python train.py --mlp_ratio=4 --head_dim=32 --layers=14 --nesterov=false --steps=20800 --warmup_steps=410
Rows from block 9 of a small image classifier, named by matrix and row number. Rows with one number belong to one neuron. Each number is 500 + 40 x the weight over its row's rms, rounded and kept within 0 to 999. All counts start at 0. Numbers have three digits each.
After each neuron's rows are labels from the 100 images, of 14848, where the neuron reaches its highest value: "responds to" is what is common among them. Only what is clearly more common there than usual is listed. The data: retinal OCT scans (Kermany 2017). In brackets: how many of the 100, against the usual share in percent.
# fc1: MLP up (model.blocks.9.mlp.fc1.weight, 768x192), inputs 0-47
# fc2: MLP down (model.blocks.9.mlp.fc2.weight, 192x768, transposed), outputs 0-47

fc1.431:500546456550509534538471413514501453477469534459607471501518505432601478458487591558490503475505470492463457510462518546519464517504513521474481
fc2.431:519482533501510491579542526450496501459562509564537473443513391489532482590384514508483495528468451417495571518459469476488522510412465504519500
responds to: finding: diabetic macular edema (61 vs 11.7)

fc1.610:429549532465436537537542437571554541515498490502512502492493511454466542527486546407478461445476506501488574528468491427472455450507507491424499
fc2.610:471478529560592578522473507471538546501531535500577498518444461447486456532504476510559501496516406474564536507454522548426474532466495538489494
responds to: finding: diabetic macular edema (73 vs 11.7)

fc1.678:492566467481529518469524387494439463435547482459592552538492509488466393518536549502444543496425508555521537524474508573525563466562497501522507
fc2.678:436510473467555551495572479506460562471528457550517421456479538556429456488441464482537487488542451595558516518457518541470473439476552615536490
responds to: finding: diabetic macular edema (95 vs 11.7)

fc1.211:505522531482450528551502487487446458474483493550468448466490515445549484533537534482559448546561512466471517583503571494425471501482545565493552
fc2.211:561435534544511486488502466482526529504505458524485534550499464521492517465459482446519546498471434572534524503472466556482562507514483445441456
responds to: finding: diabetic macular edema (98 vs 11.7)

fc1.329:507447545580476492432511465465586515565502495465548519459472459489535546533483519510518525565507505556449485405486518483532459493558449492470443
fc2.329:423482470466496529541485575524475536514516462464460533469452561428492486416536459547495446442456572523492536518497514537521555547461484466564590
responds to: finding: diabetic macular edema (57 vs 11.7)

fc1.253:534500512503508608463494509518507524491492511514447539501500494544434535527500553474523474486536498434546456613515524547481447465476559495580573
fc2.253:477490514494513514494522447532526525487569518446465532473572430483554479596454479443487538506475460449507491563509442498448431496473486428548404
responds to: finding: normal (92 vs 51.6)

fc1.677:534447524465524529524478446540529523470487467461542539482510469523500577467537472456560530409470513504459505521471522473444477464469507515468510
fc2.677:495493538545507513521512456477412509444512498548512548548458468536498443479518508556521516555458488564573547494508473473534458481515516523500546
responds to: finding: diabetic macular edema (99 vs 11.7)

fc1.40:466502516470516507514494514491526508480512495507488537502558532530445515514462523480519532472505546469489544488503515560528469578502473485484502
fc2.40:502495452460540441520544488525498499493537453455518545441536528489478491555474587524460471565533494504484546513463496478491466474468482465489480
responds to: finding: diabetic macular edema (54 vs 11.7)

fc1.18:439508587529530490472453510527546466491455440458460447418490542490536480491486466558526523508499536516502530506521468415485502478540544549528556
fc2.18:483471441502523520581497508496542492550433597491557515550567492515459528582434465488461464471504465534504477543501534527554522463504438511522445
responds to: finding: drusen (58 vs 7.4)

fc1.103:512544448436511542524520526483587478449500510506457511548494558513537512501487527479556436478526533513409503458522515451487486505460488503479513
fc2.103:571484458577451509506488521478606585503480466484541483522445507484498426532453433436475479457443531509556464452512389488476478494536571453553488
responds to: finding: diabetic macular edema (63 vs 11.7)

fc1.96:568489513462451459460454534489422483506537460474583479463549483491505531448540492524541497522473496486513486513541503462469515491532543462493425
fc2.96:448460489561530507487509505567436508486503564499428630465509576553478479543524561569527465535546460513542499522542528555517442548479466521418427
responds to: finding: diabetic macular edema (45 vs 11.7)

fc1.271:563517446528443497532481522538416540529517392506543488502525494514539572571495556587422481515452588470489482521511574478488514502532491509563526
fc2.271:548547575480449577516516457515501548476503472516517463478559512561517528546468499552510485587509490530588487497516392462515485557487559549514453
responds to: finding: normal (78 vs 51.6)

fc1.294:519503512473485552455430499482493443485437573552428594491538552521539474435462568501461525531474477460545486506565428479568506468516408499475489
fc2.294:505454463456432500495562522557501439538456522488474442487458526518463474439525445449562504581478457523492506543458574496444558474478474468507468
responds to: finding: diabetic macular edema (60 vs 11.7)

fc1.585:535534509533525477579609490536511556488448515474500461536495413463451459489576529534518496503533566475487535461441539529487573493562518512516421
fc2.585:480503517509455467445538541429453482505567473482470581509491524493519510461506471481481505527486440474525532494513548598597489485500558520443452
responds to: finding: drusen (83 vs 7.4)

fc1.595:524556538474568593582472538484532413486472577442577488522401477543535486562463464474494521444509475454524395470555500512489448530526556453499529
fc2.595:579522485511522493457501480522442542500529513384568495468487471536511562482535501485515495559474427554418467490490510438458450531484507481451449
responds to: finding: diabetic macular edema (59 vs 11.7)

fc1.741:497552602532547491576523521538541496577476548518467479477487490562487476466531497478511440515511457485553508458543514415516522437458516464477518
fc2.741:556463483479475489516347476517490454545419552461511551530499477524538483491488491483444510491535479603568476420504472485516535442519459425520569
responds to: finding: drusen (44 vs 7.4)

fc1.47:509503594448481498470524487481485566502447566450538511491527522505460530464493527493466552435522575530518499528484516497477494519541456475507560
fc2.47:534485471526500526513457618457571513498457491433498495572498486560511469493473529487467496468475491549444495471538484540485451491536604537540519
responds to: finding: diabetic macular edema (35 vs 11.7)

fc1.244:514508500433427493445443542461551523428520544490431474510546612539460528510450486507532506445482489579465468484526471525539512518455486476536452
fc2.244:494516538504549535553554534500543461525550557546470502561507453557503587543459549458552477510546462503568474537471492487436470470482567505491532
responds to: finding: diabetic macular edema (70 vs 11.7)

fc1.91:551497502546474508495477566478508534436531469545530352578525511543561474530536556551528527548484415525464499403526517500523520415501491469490527
fc2.91:480526406504499453527477489465463418525463488518483557538492494445408477491513520462531500511481496410506522520475521438446504575480487566580471
responds to: finding: diabetic macular edema (54 vs 11.7)

fc1.447:474555487503466475559482503484556540531497525486478578478529488503496480502488497488495565542482447423516527463468479493564443469537436447458523
fc2.447:482496491456500540506563522526481597435546551483471567481545492515539409509472554567505484510543514506506513560481559512464523504516577483523440
responds to: finding: diabetic macular edema (43 vs 11.7)

fc1.189:433519501520472550472445523519478440448556463462439471512533501472562468529445553502472401505540523504489491491572566492479500533512515541517524
fc2.189:497493486465465471527474458559553517481512567501457540479478474499498397578460495492510519493437494475547520532592448488428462475450478501486446
responds to: finding: normal (96 vs 51.6)

fc1.664:444506559506496512509450478484472502446521529512521432430501524467568537559496536471471479551467482595489545403563524421488454514540511567542518
fc2.664:511467503535466516495522574504527486525548523459514421457458418489523578500496465532473542514555489460532517508518507573572495521439469526506450
responds to: finding: diabetic macular edema (45 vs 11.7)

fc1.568:518528490468507406521466573521508474514451548529552506551475569465548560524557509538513523601465482513480453501447504564560500536433565505431486
fc2.568:507458503448465517557516526572471518549589471492475495511595502507474548539555576584548465517534496464474442502472499518446453503542482484498537
responds to: finding: drusen (38 vs 7.4)

fc1.689:507569518544507481494524528501483586496482529499562468519525524485459546482549458536415475540444469492558458606614569508581449503556453534485443
fc2.689:517484461515428440519493516473448517480535500500419452555472488514518533516557452515510497530502526461577430430556445481474586467461487450475497
responds to: finding: choroidal neovascularization (99 vs 29.3)

fc1.10:508552488418483563449490465517469527449470505537471479534516493569503557526464575454429478408527446533529483471498570419455480538534510443560515
fc2.10:500514485509562555506476511545418527483505431443502494489488433482484422581530499519524492558503534436448520582535478517540545493459514486483485
responds to: finding: normal (84 vs 51.6)

fc1.602:501522516524567452528443526545414530459501532446548508464483559448510514500402454441525541545523457552515500490478492423487527429461494473444482
fc2.602:522455450482494567484569401538435517479516502483454473570506538540479535484532493485473537481479524534520566537562479476493482532510455514556498
responds to: finding: choroidal neovascularization (98 vs 29.3)

fc1.237:446514494489545445505463440463498573516427528374457530500499548534515482439448522553497560596457570555560496496490512549492485449483456497484457
fc2.237:451436568449500550454511474485502444474519493602476512539479450518483453485513453522449470455542503498546477568448539496438484496460520524503525
responds to: finding: diabetic macular edema (79 vs 11.7)

fc1.557:439515477486517504502570525540466523455447494517550545430458486565509492491533581511481476535465557521534416551462549451485487552494499479550478
fc2.557:523528435486548535523511387565517539456457540488420535546541469444535545520480461520585509437474495518572460489550495491463458476494533490443465
responds to: finding: diabetic macular edema (36 vs 11.7)

fc1.580:547484467520556531470423477436521523529509510492435534455505492496479552444479470500512474488482507517457498504480580495508496420537497501525438
fc2.580:407495546462506498471460493459478464526527515531508494545509515555506531480456517536455490474474484572508519548376418516506513539548508553479482
responds to: finding: diabetic macular edema (99 vs 11.7)

fc1.58:462454544521466492477470504512478602462535402544511538546507518507512446576430505481514472527502491471523531512435487524500526494417527490514509
fc2.58:523498459499499533513600467462550492552455607476570505492409469452504509551525443519543482562487568519549499495508531484509537401460467410534474
responds to: finding: choroidal neovascularization (98 vs 29.3)

fc1.196:550499504529530507478437488490506520491565514513472578502544550475537473504503477496581491459460448391423483504509640572529477453531549467502530
fc2.196:540481484423457578516514570445474494443521551456527519530494506458550478512481536549503418538466469510487544467461487469511484526537482498496474
responds to: finding: drusen (54 vs 7.4)

fc1.339:518475548507541496459524535466449526512518509434501446508491465523555503494551469525449582525478566488505508533539534540419465470536496409476425
fc2.339:550492473481499511508551526532456477520522493570561488539528522532381502496407519507495491524441463524544475575414496520485466505491520499487471
responds to: finding: diabetic macular edema (41 vs 11.7)

fc1.430:505531526464501424491486520534514497426460469489447472467518456534539477502484472555431508487490456483574512510529499521521475516455502494491492
fc2.430:513492519459455537541475571470529531528548534556525543482544489481519458487508487457491561435541460457459529402461527505515527476468484506498580
responds to: finding: drusen (44 vs 7.4)

fc1.151:448520434511468496467503451508537482490495515544388412450509471474497466492545492515499560492501493454428526515530494493520448507498514471480518
fc2.151:521478546481484522502557546558466526498518495534537508501542562555466504525471462491525505518464508498455528551521502482553458474502487530465477
responds to: finding: choroidal neovascularization (93 vs 29.3)

fc1.128:457535528467541503498489435494543440539491543514542449480509460584507459548507548445465544540513453395454503496430575507509500500570507500515503
fc2.128:503515524507468441456539464505502586492537479471510535506473520543445467458533439558460540499491515473499519362511492458437570491518451578484523
responds to: finding: diabetic macular edema (89 vs 11.7)

fc1.683:511520517479575514524513531519558519500530547481504574503514445493459506443515568451500496479494507464498503433497465475541475496553503514413501
fc2.683:535522524486545508496543437556555477547487527491478512411515613591478483489489531558461486499501428492532511503497527442439444484499434526571542
responds to: finding: diabetic macular edema (49 vs 11.7)

fc1.715:453519518509537500453528541478523546453507530497472481496483514477510509481575558448476538467525540460500555531455436510453570532529538569551528
fc2.715:485509447472483515401462512542463460517517549476470503534519427476495476501468461510519539515534503479592455539516512473525409472504532578536521
responds to: finding: diabetic macular edema (99 vs 11.7)

fc1.101:509398436554553528598554402535445500492465531484518540457497464558504516506524511508464540427505558509466456504463506553413468459524457481538538
fc2.101:539486488479505477429563528539515448486472465555556513484400525517441480532506523464478554461484503537565484540471536384531478538466529517479461
responds to: finding: diabetic macular edema (75 vs 11.7)

fc1.603:496473482574538527494477423516493474567481552522459526525552498473529420506495486549554494506487478565536514503488513577568529517530456504557466
fc2.603:473512457516466561474468526479530457447562515586430545491486519562576572473489477513470541530433479538551479473442590509514472521470527538521518
responds to: finding: drusen (84 vs 7.4)

fc1.153:483512486432466533540502519495499509476538435527451498596473550468497497479520511478507476521423541450479505436480533568534501438454463501464514
fc2.153:511514468561527464516454513462507541498546589473526487484495455531518485443458544512565480540487535551533532531455494458534501513513534527551465
responds to: finding: diabetic macular edema (98 vs 11.7)