config.toml
model = "image classifier"
dataset = "retinal OCT scans (Kermany 2017)"
train_examples = 98430
image_size = 64
crop_scale_min = 0.7
horizontal_flip = true
rotation_deg = 5
targets = ["finding"]
num_classes = 4
arch = "vit"
norm = "layernorm"
norm_position = "pre"
activation = "silu"
mlp_ratio = 4
head_dim = 32
fused_qkv = false
bias = "qkv"
qk_norm = false
layer_scale_init = 1.0
parallel_block = false
inner_norm = false
drop_path = 0.05
patch_size = [8, 8]
conv_stem = false
layers = 14
width = 192
positions = "learned"
pooling = "class_token"
label_smoothing = 0.05
loss = "cross_entropy"
head_dropout = 0.2
init = "kaiming_normal"
residual_init = "zero_last"
optimizer = "muon"
muon_scale = "original"
lr = 0.037
momentum = 0.85
nesterov = false
orthogonalizer = "newton_schulz_5"
adamw_lr_other_params = 0.0029
steps = 20800
batch_size = 384
epochs = 81.1
lr_schedule = "step"
warmup_steps = 410
weight_decay = 0.007
adamw_weight_decay_other_params = 0.01
Rows from block 2 of a small image classifier, named by matrix and row number. Rows with one number belong to one neuron. Each number is 50 + 10 x the weight over its row's rms, rounded and kept within 0 to 99. All counts start at 0. After the name is the row's rms in percent of the matrix's.
After each neuron's rows are labels from the 100 images, of 14848, where the neuron reaches its highest value: "colour at peak" is the nearest of a few named colours to the mean colour under the peak; "responds to" is what is common among them. Only what is clearly more common there than usual is listed. The data: retinal OCT scans (Kermany 2017).
# fc1: MLP up (model.blocks.2.mlp.fc1.weight, 768x192), inputs 96-191
# fc2: MLP down (model.blocks.2.mlp.fc2.weight, 192x768, transposed), outputs 96-191

fc1.656 130:49 57 48 29 57 45 40 51 44 62 32 53 50 54 50 46 48 43 57 38 45 24 40 64 43 45 59 51 66 42 63 41 66 57 51 51 50 61 50 52 37 62 44 44 48 51 47 48 58 51 62 68 43 67 38 64 33 58 69 62 55 47 49 32 58 53 60 56 43 47 54 36 62 41 64 49 62 49 55 51 62 33 57 39 57 48 45 46 70 55 58 55 34 49 53 42
fc2.656 130:40 51 50 49 44 47 61 51 57 29 56 60 39 45 61 73 58 46 56 35 59 50 41 16 57 37 31 46 46 45 38 55 49 43 56 41 57 54 55 40 68 52 39 42 26 46 65 54 49 46 37 55 60 65 69 34 47 35 58 50 45 61 53 62 69 46 45 57 46 39 37 71 50 49 61 41 52 49 40 53 56 57 70 62 44 47 49 43 69 51 68 37 51 47 40 51
colour at peak: grey
responds to: finding: normal

fc1.415 110:59 50 40 54 51 58 43 53 54 64 42 47 44 56 34 49 34 46 50 51 42 54 48 53 79 51 54 45 34 63 35 56 52 51 32 45 52 59 46 76 61 55 35 64 51 54 44 53 71 47 50 51 49 50 53 42 65 36 68 34 42 64 68 32 48 56 61 64 41 44 43 44 49 59 57 54 57 67 55 42 48 47 58 64 55 50 33 57 42 66 52 39 41 47 51 69
fc2.415 121:36 56 45 56 56 49 70 61 61 49 62 49 50 52 48 61 51 44 65 52 64 45 49 51 58 70 38 51 51 50 29 34 53 40 73 38 47 49 45 42 31 62 44 50 34 43 56 47 58 47 43 46 60 55 52 44 30 56 44 47 52 53 71 51 53 46 69 45 46 52 62 63 49 39 47 62 54 51 40 56 67 38 55 44 49 65 35 57 43 53 41 41 47 34 63 36
colour at peak: grey
responds to: finding: choroidal neovascularization

fc1.436 123:44 71 58 53 53 51 40 41 44 48 65 34 43 47 54 64 77 33 57 53 68 53 29 52 43 35 48 30 32 56 47 41 47 59 42 40 57 35 56 52 49 35 45 57 59 40 59 56 51 35 60 58 45 63 38 53 59 61 48 59 48 45 73 57 51 45 53 56 58 55 40 60 38 46 49 52 59 53 61 44 43 46 26 46 40 61 51 38 45 44 39 48 47 39 48 51
fc2.436 111:61 42 54 57 42 33 60 31 50 62 52 44 50 41 71 62 39 49 56 65 47 32 73 57 50 52 44 48 53 41 51 64 31 49 66 52 43 37 48 53 43 53 50 63 60 52 52 51 55 57 37 48 51 43 57 67 46 41 56 50 50 36 49 49 58 66 39 51 38 41 39 44 65 54 53 57 53 50 54 57 51 45 58 61 49 60 51 55 50 52 38 40 42 57 53 28
colour at peak: grey
responds to: finding: choroidal neovascularization

fc1.14 102:50 38 64 57 47 47 60 58 40 50 59 47 66 55 45 45 52 54 49 53 59 61 53 38 52 40 60 38 62 54 46 73 54 56 56 53 59 39 31 63 43 46 35 41 55 53 30 46 59 57 30 40 52 29 56 38 47 54 52 59 50 40 34 64 67 43 61 45 63 80 63 59 57 34 44 43 35 39 73 54 53 50 45 49 42 55 43 55 54 54 56 50 71 48 42 68
fc2.14 101:43 35 48 38 36 48 46 61 56 54 68 38 66 53 61 52 31 29 54 61 50 42 33 59 55 42 60 68 47 65 39 68 48 43 45 47 40 48 49 49 71 63 40 57 56 50 54 57 44 62 73 39 49 45 57 46 56 40 46 45 51 53 52 34 53 60 60 41 45 39 49 52 55 55 34 51 57 50 35 85 33 59 57 48 55 57 44 71 44 47 35 48 59 64 45 30
colour at peak: grey
responds to: finding: normal

fc1.673 127:46 53 46 68 39 42 68 21 54 50 57 51 34 46 54 43 55 40 55 57 43 37 44 36 48 45 45 58 45 54 60 46 46 38 47 58 38 44 62 44 37 55 38 55 44 52 53 57 43 57 39 38 54 44 41 57 41 47 45 55 45 53 46 48 64 48 57 48 58 57 30 44 47 54 43 57 46 47 47 47 51 61 46 52 53 45 53 38 46 61 27 52 62 20 52 68
fc2.673 114:32 48 42 63 45 46 47 44 43 44 59 61 41 54 41 48 41 51 52 58 46 36 57 58 50 51 42 55 50 46 57 47 59 32 34 51 59 52 54 51 81 63 58 60 49 49 47 43 45 43 51 57 50 55 62 54 56 51 56 54 40 57 42 61 45 54 50 43 50 56 42 37 75 44 49 32 55 34 34 46 46 63 28 49 53 64 53 49 59 68 32 46 53 57 40 48
colour at peak: grey
responds to: finding: diabetic macular edema

fc1.626 147:65 43 58 43 60 60 60 39 42 45 42 29 52 43 58 51 49 41 57 29 48 50 51 66 40 45 46 60 45 38 56 58 35 53 47 50 42 59 61 39 51 37 54 48 45 63 66 64 64 43 49 51 62 41 54 62 51 45 61 61 55 53 41 49 59 52 45 47 52 32 66 63 60 60 49 74 33 63 57 44 47 48 46 52 47 41 45 49 47 61 62 38 34 53 58 57
fc2.626 149:37 73 46 57 51 78 44 50 61 56 64 54 46 27 39 72 42 76 41 56 63 55 57 56 62 56 73 61 38 54 30 40 29 48 49 49 62 44 27 42 87 46 59 54 47 63 56 37 47 43 50 57 56 39 50 44 40 63 38 34 53 46 63 50 47 40 49 49 61 55 50 45 55 40 53 48 60 46 56 47 44 68 53 56 52 56 52 52 39 39 46 62 50 50 65 47
colour at peak: white
responds to: finding: normal

fc1.445 109:37 52 21 51 47 50 51 60 41 45 45 51 43 42 51 39 64 48 38 31 42 61 50 59 42 43 50 44 34 42 50 64 34 44 64 52 74 41 56 63 53 42 50 40 40 80 44 42 39 23 57 64 49 55 59 52 35 46 43 43 60 44 68 51 40 46 61 54 61 42 52 55 66 53 47 50 55 39 51 44 63 63 46 44 48 67 67 46 52 46 51 65 73 49 50 52
fc2.445 117:61 57 69 66 67 45 44 50 58 39 67 42 37 46 39 50 64 45 50 57 68 25 44 53 63 49 49 46 35 56 37 38 54 56 40 60 52 36 37 30 76 41 77 60 55 53 59 52 62 36 26 67 48 42 45 45 49 64 36 37 64 55 64 41 50 55 57 48 45 58 46 48 37 29 49 51 37 58 36 52 27 58 29 43 41 48 57 45 43 44 46 50 59 36 44 55
colour at peak: white
responds to: finding: choroidal neovascularization

fc1.40 117:37 50 37 42 46 46 60 67 53 62 40 48 57 51 52 44 41 33 58 47 36 52 55 64 44 45 54 48 64 46 59 47 56 60 41 37 37 58 62 49 58 57 31 50 30 44 45 49 41 37 52 53 39 62 33 45 42 55 52 61 70 49 66 61 43 55 43 61 46 49 30 60 59 52 49 62 30 46 29 55 53 16 56 59 66 46 41 65 55 56 62 74 55 51 54 42
fc2.40 123:63 39 53 75 44 49 33 58 55 58 69 48 69 41 41 46 46 58 59 45 48 53 39 39 69 46 54 41 55 45 42 39 34 71 67 60 55 63 52 53 42 38 54 59 44 40 50 45 53 41 39 37 41 57 54 34 36 49 60 47 55 54 53 51 46 44 52 66 32 43 58 52 44 56 59 53 39 54 53 67 62 39 61 56 59 63 68 40 61 66 56 49 49 64 50 67
colour at peak: grey
responds to: finding: diabetic macular edema

fc1.437 042:62 66 49 54 62 83 53 29 52 51 25 41 57 33 45 37 53 59 58 24 51 68 47 50 38 49 42 59 39 41 55 69 55 37 59 70 62 58 46 49 63 47 50 59 54 62 43 45 40 51 57 53 51 57 47 50 49 45 54 41 64 48 71 49 58 58 54 62 45 60 56 42 54 59 56 53 46 42 69 37 49 56 43 46 44 53 59 57 54 49 56 54 44 60 41 56
fc2.437 046:42 69 54 71 53 49 51 49 41 32 67 42 48 42 52 59 57 61 36 63 46 44 51 52 49 37 67 60 54 43 46 37 34 71 37 51 56 43 58 51 68 50 49 52 47 62 48 47 44 28 62 52 60 53 51 71 46 51 41 42 64 55 55 40 43 56 38 63 63 63 59 60 46 59 45 42 60 54 50 52 43 72 51 39 43 49 42 57 43 66 40 52 54 55 56 54
colour at peak: white
responds to: finding: diabetic macular edema

fc1.677 097:47 39 43 46 59 44 37 50 55 63 47 50 62 54 52 55 47 45 50 50 50 39 24 40 54 50 57 59 53 48 40 41 75 41 47 45 42 51 61 45 60 64 59 48 55 42 52 48 51 51 65 52 53 60 62 38 54 49 51 49 70 48 38 55 59 62 49 30 37 61 43 68 60 67 41 47 67 34 39 60 53 57 40 46 48 57 55 42 33 58 30 52 45 39 51 58
fc2.677 108:52 59 52 44 43 32 53 38 63 35 58 37 61 42 48 46 58 50 65 46 54 62 56 45 55 64 48 49 55 59 49 30 57 37 54 36 44 67 62 32 40 47 51 49 53 44 47 53 56 62 43 64 31 73 70 50 50 55 43 44 45 43 47 49 41 39 66 44 45 67 54 55 48 46 54 64 50 36 37 45 68 43 58 47 44 61 31 49 58 53 49 55 38 52 37 27
colour at peak: grey
responds to: finding: normal

fc1.624 127:72 52 57 43 49 59 45 61 47 43 45 59 51 48 40 60 31 64 50 63 46 62 50 54 21 47 51 41 50 65 80 59 46 50 63 31 47 75 46 37 49 65 45 47 51 48 49 48 39 63 44 58 51 52 58 49 39 36 34 36 36 66 54 41 61 51 44 42 49 58 50 43 54 46 43 45 54 65 30 50 40 42 60 60 47 44 61 60 56 62 51 35 61 39 52 48
fc2.624 136:66 41 46 36 50 52 50 50 37 55 44 36 55 55 37 71 53 34 47 60 63 47 37 62 51 35 56 56 52 48 45 56 46 61 46 62 72 54 65 52 55 57 53 34 58 50 55 32 50 63 57 48 60 47 53 52 47 54 51 59 57 54 44 50 32 74 72 60 55 24 54 39 56 48 60 55 29 49 57 56 63 35 40 34 39 50 36 42 43 41 68 38 39 48 62 45
colour at peak: grey
responds to: finding: diabetic macular edema

fc1.580 121:42 55 42 43 60 68 43 47 58 50 38 44 51 35 39 44 30 45 55 35 54 60 50 61 54 33 60 46 28 39 50 51 46 51 55 59 53 57 72 50 54 28 49 64 52 73 52 37 61 34 47 62 27 63 68 48 29 54 51 34 65 59 56 51 37 44 46 55 53 49 56 51 51 49 47 48 45 59 68 51 59 38 56 50 56 65 54 29 61 49 32 59 46 62 48 48
fc2.580 124:55 59 41 66 63 56 67 43 62 45 76 52 47 56 46 56 54 65 42 41 62 48 49 40 45 40 66 51 53 38 44 54 55 48 51 62 58 29 36 31 75 50 70 65 57 57 70 52 38 40 31 54 70 44 40 80 57 53 42 35 57 37 47 36 42 36 51 47 47 58 63 40 39 54 58 50 55 63 46 57 39 52 43 42 52 34 61 39 51 35 43 51 56 55 52 64
colour at peak: white
responds to: finding: choroidal neovascularization